Rows from block 8 of the audio encoder of a small contrastive audio-text model, named by matrix and row number. Rows with one number within an expert belong to one neuron, the router's apart. Each number is 200 + 40 x the weight over its row's rms, rounded and kept within 0 to 999. All counts start at 0.
Before each expert's rows are labels from the 100 clips, of 14848, where the router gives the expert most weight on average: "top examples" is what is common among them. Only what is clearly more common there than usual is listed. The data: read English sentences (LibriTTS-R).
# router: router (encoder.blocks.8.mlp.router.weight, 8x256, trained with AdamW), inputs 0-127
# up: expert up (encoder.blocks.8.mlp.up, 8x128x256), inputs 0-127
# down: expert down (encoder.blocks.8.mlp.down, 8x256x128, transposed), outputs 0-127

# expert 0
top examples: the word "you"
router.0,230,127,92,249,205,206,283,195,202,180,256,232,153,183,225,146,208,185,187,128,218,191,222,215,201,114,206,175,194,187,224,155,153,176,271,200,149,249,159,196,234,269,138,184,327,279,206,238,168,155,214,192,240,233,178,198,200,199,241,279,257,249,169,238,264,203,231,200,179,174,213,208,296,224,173,241,209,200,218,265,249,195,173,179,193,154,261,198,179,250,174,204,229,247,163,259,279,248,183,234,178,165,177,235,201,149,198,198,165,218,246,188,205,213,220,225,230,249,203,225,164,244,225,188,157,216,156,236
up.0,229,181,191,188,169,178,178,162,194,232,229,119,158,209,240,198,228,249,210,160,173,179,237,154,206,219,252,130,241,201,282,252,153,222,149,202,156,190,317,156,131,175,210,154,151,145,241,210,322,224,186,172,185,207,190,230,112,222,248,231,116,221,219,186,186,162,230,184,245,197,196,195,243,225,172,212,232,210,164,165,202,181,186,273,220,159,203,236,203,189,174,261,212,203,211,152,197,164,159,205,196,218,235,178,240,185,193,231,201,217,133,211,168,208,202,233,221,182,221,181,171,141,188,204,217,125,212,234
down.0,200,226,155,278,126,168,232,219,152,225,267,227,169,205,177,187,195,234,175,164,193,193,216,215,206,284,223,197,212,231,248,148,229,279,204,266,152,172,206,214,219,230,182,190,225,177,214,224,223,123,262,222,179,210,208,122,218,209,204,171,178,157,140,231,245,220,212,206,228,192,244,280,145,177,171,168,221,179,203,152,190,161,198,103,242,258,194,169,204,204,295,161,154,235,150,173,185,225,223,172,308,221,249,208,191,247,229,206,207,240,196,244,216,191,168,200,212,263,174,233,244,154,224,146,187,248,191,207
up.1,172,223,194,140,214,182,200,204,252,216,181,135,223,225,159,233,210,94,177,183,272,194,236,258,143,160,167,235,139,166,182,245,184,167,161,218,219,242,168,172,247,200,157,101,193,165,175,120,194,150,209,178,182,157,233,141,261,215,253,208,145,172,193,312,172,182,180,241,195,284,230,259,206,194,108,197,178,192,183,171,171,247,224,243,172,265,112,179,154,203,281,195,254,195,220,265,213,191,176,171,149,199,133,180,214,133,258,145,167,208,222,174,179,176,201,241,198,192,220,219,193,273,255,129,164,160,193,144
down.1,265,181,198,194,195,250,235,197,111,157,186,169,218,211,205,195,196,187,183,178,211,239,249,169,183,219,246,140,92,171,248,184,207,219,189,204,176,186,286,99,224,203,244,261,143,244,196,227,228,214,210,239,177,235,177,146,174,142,188,136,210,258,204,161,186,210,235,232,192,158,224,166,209,168,176,210,272,110,121,256,288,214,194,199,214,244,191,266,250,225,206,165,245,194,207,192,169,248,202,201,186,121,189,230,225,148,199,174,204,302,211,153,194,209,185,203,193,211,146,165,190,139,190,177,252,288,167,234
up.2,184,172,175,200,205,176,177,138,229,257,186,233,109,232,145,241,260,294,184,178,216,208,229,246,238,214,301,181,228,168,228,211,195,188,171,203,146,174,174,183,107,203,146,260,190,208,158,231,198,213,184,159,266,226,224,174,183,188,225,143,153,217,167,202,180,150,198,176,232,222,232,260,183,149,223,188,265,214,191,274,208,175,205,199,191,158,202,239,173,198,266,135,224,184,178,208,166,233,166,165,216,209,241,122,216,203,174,174,249,142,265,168,192,131,219,199,198,317,181,218,230,288,145,140,154,175,206,175
down.2,204,225,204,138,199,183,194,188,211,202,204,71,134,203,215,241,219,128,178,213,187,186,112,265,195,226,156,218,215,267,286,221,219,231,263,237,191,161,219,172,151,182,214,172,188,270,178,138,175,192,224,238,203,254,137,218,199,156,173,198,131,172,221,228,178,199,194,179,210,140,185,134,209,221,191,210,308,144,215,170,209,172,176,191,169,242,228,173,174,233,194,194,261,205,230,115,219,182,208,189,177,249,187,237,158,219,217,214,188,231,259,240,163,256,250,189,108,201,229,176,179,178,209,279,188,134,186,195
up.3,151,224,293,260,185,223,176,214,280,198,225,218,158,213,153,252,211,165,308,217,192,227,244,198,197,224,187,238,318,187,247,172,279,225,227,172,237,170,180,166,230,177,198,163,219,262,235,195,123,236,174,176,198,218,216,153,124,191,234,172,195,168,195,198,195,153,211,134,191,204,107,175,124,261,124,165,142,213,227,184,231,160,200,178,266,210,210,173,232,274,160,178,237,184,247,258,237,217,177,262,191,176,167,194,219,259,247,221,162,275,181,183,201,273,183,229,230,173,221,208,260,169,162,199,193,228,246,184
down.3,156,207,229,191,250,140,186,237,246,275,188,199,119,200,170,222,228,228,163,218,231,145,168,221,183,197,115,182,153,203,159,203,198,235,200,236,213,113,178,213,165,121,161,193,205,150,220,192,240,193,196,198,230,183,243,169,258,180,213,206,227,188,237,177,91,186,246,199,183,187,191,185,211,220,178,205,135,238,261,262,189,233,211,190,260,205,215,138,172,140,257,242,209,240,160,195,151,267,184,132,200,178,189,237,212,180,216,224,288,170,245,206,131,236,292,226,206,178,218,123,236,226,172,226,171,256,143,256
up.4,186,161,208,193,163,189,124,226,238,182,201,238,191,177,244,204,163,124,196,208,245,151,122,199,145,159,156,200,200,191,236,203,135,233,194,227,235,254,227,216,236,142,191,212,258,179,183,178,213,212,195,186,243,224,217,248,249,238,182,195,220,208,91,192,170,197,141,245,170,219,185,173,179,238,135,174,202,212,237,225,145,205,243,179,250,151,124,166,120,210,185,228,245,255,242,275,214,218,248,190,236,263,204,137,157,192,210,181,119,178,268,275,214,186,227,273,229,161,162,158,159,204,344,164,173,212,84,113
down.4,169,208,186,225,229,205,223,204,211,210,208,171,263,187,112,228,172,173,265,140,164,239,267,221,172,252,209,153,214,175,195,198,220,190,173,161,223,154,207,171,186,248,193,202,213,227,264,267,256,225,201,231,249,195,173,229,185,185,199,164,191,104,239,224,234,117,173,220,184,239,166,300,180,136,217,236,145,185,307,182,248,165,139,215,150,182,193,249,224,230,227,196,163,142,205,189,187,177,168,234,162,178,141,206,193,190,193,164,196,219,114,182,136,176,121,99,169,194,279,222,233,218,137,142,209,202,322,211
up.5,197,166,208,218,171,274,159,257,228,134,286,187,198,212,260,227,240,211,214,126,205,197,182,195,149,234,198,161,222,195,194,190,198,233,142,200,160,259,219,231,213,310,221,195,147,211,263,200,179,221,218,144,252,160,153,216,274,189,169,253,165,178,187,214,183,164,190,117,214,197,183,231,152,228,267,208,196,233,159,174,205,203,217,216,239,235,249,97,269,177,225,162,197,243,228,244,182,193,293,201,153,225,294,209,239,161,179,139,200,222,204,159,161,221,196,238,147,177,132,172,179,162,171,175,228,168,211,224
down.5,227,225,181,156,184,246,203,161,110,164,131,212,189,211,232,152,179,199,198,201,176,167,173,172,202,188,177,193,220,259,140,239,172,203,159,213,182,87,196,226,191,141,201,211,151,156,212,119,117,185,208,214,135,164,209,149,103,147,222,175,235,253,276,205,303,187,176,170,278,296,125,226,162,268,207,162,271,195,205,195,170,212,237,159,233,230,244,212,233,196,236,272,172,164,257,190,219,213,211,265,139,151,247,185,159,247,265,203,129,175,191,180,193,158,193,198,171,185,241,180,198,191,211,227,215,196,231,98
up.6,192,323,251,246,246,211,89,146,189,234,158,165,256,210,129,157,181,239,186,246,220,227,185,94,197,189,222,265,114,200,271,153,110,210,187,253,133,211,163,237,156,191,154,186,190,168,234,253,138,194,247,189,193,217,234,202,250,245,258,212,237,236,250,216,165,252,189,183,139,204,165,152,185,206,184,269,134,175,193,221,257,212,206,219,236,161,140,232,208,154,181,137,226,176,221,158,250,179,126,170,223,240,169,193,216,185,242,237,225,191,179,177,139,157,227,227,242,171,196,268,148,156,252,219,154,240,191,184
down.6,166,122,188,245,175,153,240,220,257,133,146,226,218,203,242,302,277,175,216,203,129,225,176,235,176,194,282,189,260,149,184,258,205,211,207,125,237,219,208,135,206,245,228,99,231,160,252,203,221,152,162,187,209,189,174,202,125,224,235,182,216,175,200,181,155,208,157,206,219,211,229,233,242,238,222,147,195,194,175,239,227,157,201,189,237,264,224,250,208,218,254,262,255,209,241,173,145,275,196,262,260,134,216,224,199,154,199,221,130,232,231,261,263,234,184,180,202,182,283,201,162,208,152,226,233,195,157,269
up.7,161,191,232,167,206,156,171,244,153,227,182,186,148,136,210,188,198,171,158,230,235,155,179,222,224,162,166,220,202,279,227,209,236,163,181,237,176,191,209,233,146,113,155,237,208,223,165,157,272,197,199,243,239,175,229,125,203,240,189,229,162,125,180,178,151,197,181,182,209,221,146,168,188,224,174,171,167,238,208,174,199,172,163,184,225,156,196,136,235,209,192,171,141,189,188,184,140,212,170,153,148,183,235,153,172,162,204,265,171,195,161,130,215,229,197,169,163,252,195,228,185,238,69,208,190,226,195,201
down.7,198,160,195,190,161,157,223,228,233,161,135,173,230,207,220,154,228,242,190,174,248,235,143,210,239,205,181,314,245,236,174,214,196,203,130,219,127,182,186,183,225,169,325,224,267,189,197,248,159,247,242,200,170,229,167,188,250,269,235,170,168,265,190,238,196,156,210,192,257,90,220,214,183,147,186,186,285,189,176,172,254,148,157,268,163,233,234,235,199,210,167,195,285,167,211,237,247,254,235,218,226,233,176,189,216,263,221,176,199,168,280,245,153,245,242,209,159,259,196,236,178,195,186,255,143,178,196,160

# expert 7
top examples: the word "was"
router.7,180,240,313,279,224,205,178,275,230,273,220,285,230,267,170,210,135,131,194,192,148,186,208,197,186,199,189,250,258,128,247,105,246,104,203,213,233,185,230,161,271,228,130,186,146,165,244,244,209,242,228,210,214,234,175,242,262,191,207,180,243,206,201,180,182,158,204,210,239,193,256,205,204,175,125,211,181,274,227,257,167,165,202,144,212,213,150,236,198,190,226,274,192,149,222,153,128,206,235,214,201,142,174,168,159,169,215,244,172,211,205,209,139,187,222,178,205,174,240,149,121,144,260,157,186,209,198,236
up.0,297,203,219,188,132,207,183,163,214,141,213,79,130,191,214,144,211,198,185,179,179,224,222,221,270,236,251,197,211,222,188,146,173,175,266,196,149,221,198,265,201,165,196,141,173,194,290,134,265,214,163,183,296,132,198,249,171,157,136,261,219,185,154,138,203,146,221,216,202,183,218,247,235,159,156,243,288,259,167,192,173,234,164,215,188,151,207,226,173,222,160,198,208,147,209,153,219,169,164,147,162,224,189,192,225,286,233,220,209,230,180,280,138,212,165,157,182,159,204,207,144,106,216,145,246,138,136,216
down.0,190,205,232,141,171,174,243,163,208,156,238,176,257,172,174,207,214,210,146,203,197,177,144,154,208,157,196,204,160,247,169,226,166,216,200,196,292,164,219,240,160,188,125,171,239,193,112,103,97,243,240,246,159,170,224,199,191,244,253,196,240,273,183,195,208,219,204,142,193,195,196,231,195,229,248,180,150,168,180,197,163,155,238,228,186,292,170,234,239,245,211,183,178,174,183,161,214,209,239,245,204,155,262,239,243,189,224,98,282,232,257,197,190,209,162,139,291,204,165,283,186,198,207,205,192,128,193,206
up.1,259,142,193,137,228,238,128,198,225,202,253,220,212,222,193,269,253,215,129,198,193,206,174,137,234,196,195,176,230,222,204,171,239,261,146,264,176,192,182,139,184,186,169,177,214,223,140,130,209,172,232,228,196,152,197,180,144,152,243,244,186,246,178,185,171,168,217,263,213,235,203,173,175,221,245,252,179,210,142,150,217,183,178,171,233,257,191,242,144,190,229,230,127,236,175,230,145,198,137,197,203,201,161,129,217,256,210,211,166,259,258,153,215,236,179,150,203,131,150,217,222,197,185,239,214,131,213,210
down.1,225,205,212,190,198,221,257,218,235,230,193,149,234,211,220,65,256,187,173,125,249,172,154,153,230,200,226,196,267,173,232,216,203,173,250,129,213,153,213,141,217,205,149,168,198,231,303,190,199,192,192,191,190,230,251,109,166,214,226,257,239,146,206,136,251,290,216,139,215,197,176,266,151,201,212,212,106,121,167,233,117,174,219,209,232,124,147,285,192,220,197,168,134,299,179,189,161,224,240,214,239,217,199,184,203,154,229,244,176,171,172,116,259,178,157,172,198,197,173,200,236,267,243,216,194,135,226,190
up.2,204,162,179,186,233,179,175,135,139,159,204,212,213,215,105,205,249,232,200,175,227,214,308,210,230,231,206,249,269,223,166,174,157,212,134,179,195,273,181,182,255,109,181,190,199,169,211,175,199,176,178,200,160,220,187,193,144,200,150,231,149,182,149,175,161,174,176,207,165,154,221,205,232,185,222,245,205,196,216,262,267,249,247,180,162,308,219,222,224,125,142,210,244,271,217,221,184,187,274,228,201,155,158,236,159,207,267,228,172,278,179,250,228,172,194,257,239,174,249,189,284,226,171,152,187,149,182,245
down.2,221,270,200,155,209,181,101,111,166,226,191,196,162,229,163,247,247,148,217,220,213,273,242,241,99,253,125,183,178,231,253,159,205,157,201,164,210,224,261,146,215,216,273,163,176,183,167,236,132,214,254,251,284,229,199,256,175,224,149,178,222,180,246,236,188,205,199,121,225,161,213,260,171,239,223,251,168,249,233,169,217,215,176,60,292,293,164,160,198,201,167,154,254,157,266,210,204,129,117,229,174,172,163,179,184,139,222,188,236,263,208,123,190,235,149,167,228,236,233,171,169,262,191,208,199,239,161,237
up.3,288,185,219,199,200,234,117,243,172,160,238,158,223,234,181,214,219,231,217,154,219,185,231,344,182,191,226,158,196,188,301,216,174,172,124,232,216,234,189,209,263,174,148,154,179,194,256,56,189,220,170,170,235,144,209,247,136,153,222,229,172,213,186,188,190,191,219,211,245,163,160,204,140,218,227,210,191,233,150,151,171,302,260,205,208,180,224,175,202,283,208,208,220,209,141,193,186,129,198,230,180,161,207,181,189,229,91,217,203,180,275,146,174,189,155,185,218,243,196,185,148,118,245,244,193,182,188,213
down.3,204,202,219,162,165,207,282,129,231,247,197,174,215,252,169,300,250,236,186,140,175,210,126,234,188,121,219,283,249,149,238,248,270,200,241,193,227,218,164,181,178,153,198,219,239,139,222,213,191,176,195,187,217,207,178,192,193,225,167,106,213,253,147,182,200,153,156,243,154,152,241,255,220,229,181,164,144,172,168,198,182,107,226,168,247,155,153,180,137,95,216,224,206,192,298,158,182,196,237,222,211,187,167,134,184,147,246,189,148,194,148,250,229,199,190,228,148,99,219,195,157,186,194,197,234,210,260,211
up.4,164,182,241,134,157,178,277,232,114,233,177,202,195,171,296,213,255,230,192,219,105,204,200,217,192,167,140,192,232,166,182,222,126,274,120,187,159,223,157,148,209,218,262,224,143,254,251,133,146,173,194,222,198,155,187,207,199,251,128,169,224,161,244,202,192,158,177,156,237,214,149,208,206,222,242,197,169,149,211,242,165,290,212,249,215,252,187,196,201,182,235,180,154,203,195,151,244,231,264,251,204,233,199,216,192,154,135,194,198,191,175,204,177,235,175,212,183,213,253,230,219,221,148,162,171,166,217,186
down.4,138,224,200,151,241,208,149,176,205,99,247,222,225,233,225,162,187,240,238,183,206,239,208,217,185,179,197,211,184,229,212,207,200,217,262,174,176,158,246,158,110,193,173,175,206,189,204,263,163,218,151,212,206,142,182,172,169,172,279,175,156,208,167,203,198,208,200,271,215,193,184,217,211,179,171,166,197,250,274,144,176,183,238,134,163,231,248,237,144,212,269,202,208,194,134,229,239,203,224,241,170,184,255,217,246,155,194,203,160,247,222,174,187,202,221,181,255,244,176,234,191,229,135,252,202,230,233,123
up.5,198,253,199,128,181,228,173,251,152,144,244,239,243,216,192,199,110,181,181,162,168,175,215,152,282,232,228,247,242,235,284,208,255,215,178,218,170,233,203,207,228,158,242,215,185,161,285,227,201,257,220,201,285,254,196,163,264,181,223,180,135,186,172,225,168,159,224,197,154,253,223,209,154,177,186,144,244,222,228,177,233,242,191,126,247,245,223,348,218,231,278,157,241,180,235,194,202,150,185,183,145,205,220,258,168,274,136,195,154,205,201,259,182,212,180,226,221,147,184,201,191,219,171,211,223,136,225,235
down.5,185,198,182,230,199,224,236,120,206,228,173,203,197,200,164,228,175,218,194,245,164,197,198,234,184,154,337,177,177,249,150,161,238,198,266,225,286,235,177,211,119,266,244,211,145,143,245,183,220,187,203,198,179,182,161,277,170,197,146,187,247,184,210,206,199,249,211,136,226,232,171,208,182,192,140,233,208,223,187,132,176,157,153,208,230,202,192,136,267,196,193,224,226,182,209,196,203,163,220,173,286,148,186,151,169,158,219,144,201,233,212,174,106,198,220,172,237,259,161,189,172,142,151,172,217,264,245,191
up.6,161,147,162,122,149,212,310,225,256,228,135,235,223,225,207,214,250,239,197,225,189,129,156,114,239,171,126,154,151,162,238,287,216,179,212,211,222,218,153,199,214,156,183,189,195,207,257,243,214,214,129,242,205,184,145,195,146,242,152,143,236,158,240,145,262,206,159,179,176,187,190,197,336,176,153,168,189,111,169,222,209,147,216,171,158,199,198,193,270,190,136,205,99,238,186,163,186,192,166,168,253,257,260,152,211,109,185,170,261,204,145,221,288,179,184,233,147,166,180,237,181,209,238,244,124,115,173,184
down.6,167,208,176,243,226,206,190,190,181,167,224,245,245,228,215,263,182,269,250,144,199,173,138,221,206,216,155,171,220,147,172,201,218,214,168,149,255,210,208,248,197,202,216,153,197,227,234,235,235,153,186,249,201,238,183,180,196,168,262,184,190,130,232,234,171,151,293,217,246,226,193,190,198,175,193,196,228,203,207,197,157,205,215,150,162,228,202,238,184,132,206,214,176,179,123,157,272,251,117,169,194,205,182,238,201,163,201,183,181,147,115,215,204,260,181,282,197,124,202,186,201,241,242,198,233,175,188,277
up.7,194,179,263,171,264,264,128,202,250,198,165,252,198,236,187,195,200,208,144,206,252,205,161,191,148,204,257,177,193,226,154,180,224,191,255,218,233,193,210,253,162,239,194,176,267,281,199,216,209,243,162,194,201,195,189,184,203,198,199,250,223,249,248,237,217,200,267,164,180,203,227,169,318,172,229,246,188,174,134,176,222,194,144,151,190,181,164,208,196,161,220,245,294,147,169,170,172,197,166,111,216,138,192,243,174,232,213,218,207,248,121,212,256,227,216,182,228,195,206,268,241,194,221,224,75,187,224,186
down.7,203,217,192,224,156,190,239,195,160,215,126,175,169,206,151,218,237,167,219,231,142,170,258,122,240,250,135,219,187,184,246,171,175,228,209,166,182,249,229,200,242,211,147,234,198,202,205,214,278,180,185,170,225,223,180,226,208,137,186,181,223,193,214,202,153,128,225,237,175,226,228,248,201,179,171,125,195,210,230,174,210,173,253,216,178,249,164,219,225,224,216,228,123,180,193,206,215,214,205,234,236,230,239,195,239,232,230,165,234,148,225,304,210,254,175,191,194,240,283,191,164,211,155,142,270,270,216,134

# expert 1
top examples: voice: male
router.1,252,246,197,163,178,217,182,235,171,201,144,190,199,181,167,215,172,132,210,289,151,145,197,205,163,176,223,267,157,254,270,290,183,188,173,188,221,237,252,219,179,234,297,183,131,227,226,198,199,155,227,186,180,242,198,259,193,139,91,197,168,198,220,236,204,141,198,192,294,193,198,210,203,183,242,229,249,225,213,117,195,239,195,157,169,232,230,230,236,245,268,149,190,177,266,221,161,151,249,183,211,205,216,189,243,218,168,226,265,184,188,205,221,168,155,206,96,199,204,165,184,230,149,185,232,218,207,122
up.0,171,180,197,153,177,250,231,156,271,282,210,233,251,172,194,193,177,197,213,254,115,203,126,173,263,158,266,204,185,155,110,152,202,148,207,156,183,179,149,230,217,183,151,258,226,189,142,246,173,176,150,249,187,208,238,200,134,184,117,152,275,200,270,242,242,165,191,177,141,227,268,155,220,211,216,147,230,221,279,202,173,163,158,150,197,161,179,191,182,174,174,173,243,237,186,166,234,256,136,167,233,229,158,207,235,122,234,194,256,202,162,191,197,184,202,168,158,185,258,217,173,119,148,205,152,170,167,225
down.0,238,160,112,157,260,167,193,199,173,205,198,224,244,205,167,162,131,160,271,199,170,169,240,278,245,237,229,149,167,192,190,146,282,175,183,193,173,206,176,244,239,131,153,169,249,187,189,206,264,197,192,232,211,193,192,153,150,188,201,195,198,243,215,216,189,243,216,229,178,118,203,146,201,252,196,189,163,216,165,214,263,96,228,133,153,94,144,242,251,179,210,221,192,184,111,190,189,185,163,208,187,187,267,199,184,216,187,146,270,205,249,252,220,223,173,170,197,270,157,213,245,293,213,104,214,238,196,180
up.1,174,262,101,219,174,172,156,191,207,184,237,229,166,118,175,192,145,178,260,214,217,194,207,203,174,142,183,180,155,169,194,176,187,194,191,191,272,205,203,201,174,234,206,200,283,201,245,214,104,147,163,174,199,152,205,264,213,192,229,195,154,195,240,142,133,245,215,225,229,97,154,224,132,229,240,222,213,211,246,181,271,193,146,101,256,181,213,323,266,201,223,262,158,179,230,266,151,169,152,144,211,188,233,235,161,185,206,199,188,195,245,165,166,204,66,231,222,177,216,170,201,193,197,248,150,272,216,238
down.1,184,201,263,164,240,210,223,180,218,168,172,215,217,166,253,215,238,276,257,177,194,176,201,199,196,175,182,181,233,273,185,229,158,219,161,255,180,181,157,203,274,167,242,210,157,275,174,240,179,218,308,223,261,206,252,198,197,190,186,184,170,251,145,237,166,207,174,182,240,233,250,240,213,246,214,206,211,148,210,155,122,173,224,259,179,192,147,157,212,191,191,196,274,251,193,271,229,143,226,193,259,136,182,195,196,199,215,222,196,207,208,188,263,207,191,245,183,252,149,224,249,212,158,258,252,129,183,145
up.2,105,128,168,218,208,229,219,253,222,219,186,178,220,241,190,195,245,185,217,186,210,240,192,246,211,175,161,187,196,172,255,223,144,190,176,180,193,258,256,137,164,293,193,192,268,218,194,228,274,158,225,229,162,225,207,148,113,271,232,182,210,177,234,255,214,148,181,216,270,151,172,162,171,186,203,224,198,205,274,172,247,234,251,110,189,231,222,149,234,161,187,211,172,221,160,187,166,156,236,142,265,149,188,191,155,241,181,224,263,198,187,186,198,221,207,175,97,179,170,205,337,255,115,135,237,210,207,167
down.2,279,229,169,196,217,192,274,271,223,221,163,212,135,225,193,202,254,239,195,228,238,168,179,213,187,225,201,150,224,237,175,130,197,213,173,244,183,254,217,195,209,202,241,190,174,228,160,111,175,187,162,224,127,212,181,237,234,210,188,153,198,236,222,164,204,187,233,195,201,155,207,198,160,140,189,228,159,216,108,187,256,153,188,197,161,95,157,238,155,155,245,176,195,174,229,218,237,197,164,202,128,279,160,272,138,140,251,221,198,215,239,203,265,214,146,286,185,240,127,204,148,190,290,266,112,205,289,275
up.3,213,182,218,102,125,228,224,145,184,143,236,198,170,245,248,170,226,238,225,239,230,202,166,141,243,203,201,220,204,189,166,206,228,217,209,238,175,214,199,288,144,187,181,204,194,210,222,257,184,196,216,188,211,135,236,189,116,264,263,229,173,171,186,150,246,191,283,216,212,174,235,200,199,215,134,167,142,233,163,157,173,219,207,179,283,140,197,172,139,101,206,216,238,238,138,159,147,200,164,170,253,218,148,165,215,214,198,243,231,175,180,197,97,233,126,206,213,219,188,209,179,153,186,216,203,163,245,229
down.3,217,215,180,242,282,131,263,201,189,158,280,260,141,146,254,300,215,227,193,156,146,175,300,217,245,204,215,282,149,119,185,196,154,198,233,199,224,232,208,195,203,223,166,203,231,232,265,192,208,236,244,221,216,213,205,254,177,168,185,268,211,198,144,237,194,152,147,161,188,168,186,160,197,252,232,175,246,193,150,247,203,138,178,152,187,186,163,312,223,222,232,143,170,164,151,231,165,187,245,170,120,204,306,159,168,195,198,266,183,174,186,219,166,250,208,120,201,236,197,165,139,168,211,177,217,148,151,193
up.4,231,214,172,273,180,160,194,225,183,197,232,212,188,200,233,141,241,147,233,200,161,286,161,226,238,206,253,239,178,215,159,131,201,220,174,221,226,257,217,154,111,154,315,200,232,216,205,205,190,241,179,235,200,225,248,223,213,265,248,206,201,228,242,178,186,215,239,215,178,215,127,102,206,254,176,225,268,174,278,225,180,166,175,207,162,203,295,238,158,147,228,274,212,184,235,249,220,126,199,157,188,221,217,175,182,165,214,174,265,192,195,137,163,248,200,175,212,170,176,230,134,123,198,148,236,197,176,247
down.4,142,178,190,219,187,171,231,201,222,167,199,213,167,205,171,139,207,247,239,164,163,176,192,166,135,195,162,196,167,136,215,198,167,282,207,119,194,215,146,169,112,255,221,224,180,151,193,204,212,151,176,86,137,185,187,199,163,193,275,161,155,276,180,240,242,197,225,169,181,182,165,198,171,229,239,152,151,176,214,167,198,180,142,210,272,197,191,170,150,164,176,151,171,206,245,207,226,186,272,239,195,155,190,212,191,234,233,153,183,217,232,233,144,160,203,264,220,206,183,249,222,256,172,190,201,246,275,233
up.5,174,243,220,269,218,181,149,193,155,220,178,182,188,148,196,196,230,181,167,108,189,193,286,158,144,274,152,240,190,139,260,207,205,202,202,193,255,268,193,169,234,151,215,172,222,212,266,192,217,135,137,271,184,259,210,256,215,196,174,194,162,219,153,268,105,154,206,176,217,170,157,216,110,166,227,196,238,172,169,130,191,234,198,196,237,65,191,227,187,186,198,211,235,165,206,234,171,250,195,245,177,192,185,221,124,131,275,208,115,155,157,209,116,224,168,205,201,236,207,141,213,217,230,198,122,192,145,258
down.5,181,160,269,159,227,165,160,218,283,203,182,248,225,187,217,140,136,253,264,213,193,224,161,258,285,159,205,201,168,218,191,145,196,156,149,253,183,223,170,215,281,247,192,305,216,246,208,211,197,278,239,212,158,195,235,155,237,224,174,220,272,201,190,109,285,233,171,212,132,220,293,260,248,239,236,209,159,148,267,147,186,165,278,225,163,234,230,168,163,178,129,236,169,294,188,237,190,167,284,130,218,161,197,282,240,192,124,257,242,224,237,170,208,248,207,174,206,264,220,223,190,180,219,197,223,220,180,138
up.6,232,145,192,154,148,187,180,206,254,185,207,261,235,244,206,228,181,243,231,285,224,220,182,285,128,244,166,207,215,187,231,182,212,144,241,179,182,178,246,274,203,242,219,167,241,188,201,189,141,183,250,251,158,206,104,227,235,200,177,181,144,221,188,195,203,192,292,197,186,222,182,159,203,137,81,204,109,175,259,134,175,205,152,275,201,168,200,194,200,202,180,177,215,268,185,316,257,196,247,124,186,162,228,217,205,250,238,248,272,206,162,243,212,139,188,191,228,182,114,157,142,215,214,239,187,163,204,183
down.6,136,90,318,211,233,154,231,178,185,258,199,134,119,180,197,262,221,181,206,154,183,204,278,221,261,225,210,258,227,241,175,233,146,226,234,257,232,218,236,173,191,204,250,200,203,273,184,228,218,231,238,199,237,196,236,179,229,208,148,129,206,292,186,191,186,197,156,171,217,150,164,133,291,200,188,198,174,232,195,186,205,225,200,244,145,197,225,202,251,179,233,213,245,146,180,182,108,226,177,221,192,255,215,240,138,183,247,172,156,264,148,201,234,270,173,285,163,210,230,241,221,197,216,241,200,241,227,256
up.7,175,236,272,234,173,182,181,217,232,240,252,133,212,195,155,141,218,155,148,149,177,213,231,212,188,157,220,214,164,243,170,210,223,147,160,214,152,136,169,195,204,220,188,224,227,167,214,235,204,198,175,255,209,120,262,207,229,213,241,296,235,271,191,214,161,227,143,293,292,241,207,173,201,233,164,139,180,146,180,259,219,222,259,225,228,166,194,158,167,177,231,156,171,131,182,178,214,273,137,177,194,141,259,184,202,236,207,203,258,150,148,148,165,175,168,222,175,159,174,159,99,233,244,167,207,169,276,258
down.7,168,261,190,248,241,247,187,242,206,85,262,216,236,201,235,194,251,169,186,209,179,174,179,200,180,205,162,212,285,108,204,188,214,186,285,189,259,217,234,180,241,141,221,227,248,171,225,140,235,158,211,214,270,210,216,220,229,217,218,209,153,202,142,165,163,222,199,191,152,214,240,230,192,168,179,127,218,251,198,176,187,155,168,199,221,258,181,193,206,199,207,265,215,266,133,149,168,213,204,195,191,221,180,181,260,191,201,215,183,196,188,202,171,205,241,292,287,181,110,215,245,219,218,233,165,176,170,258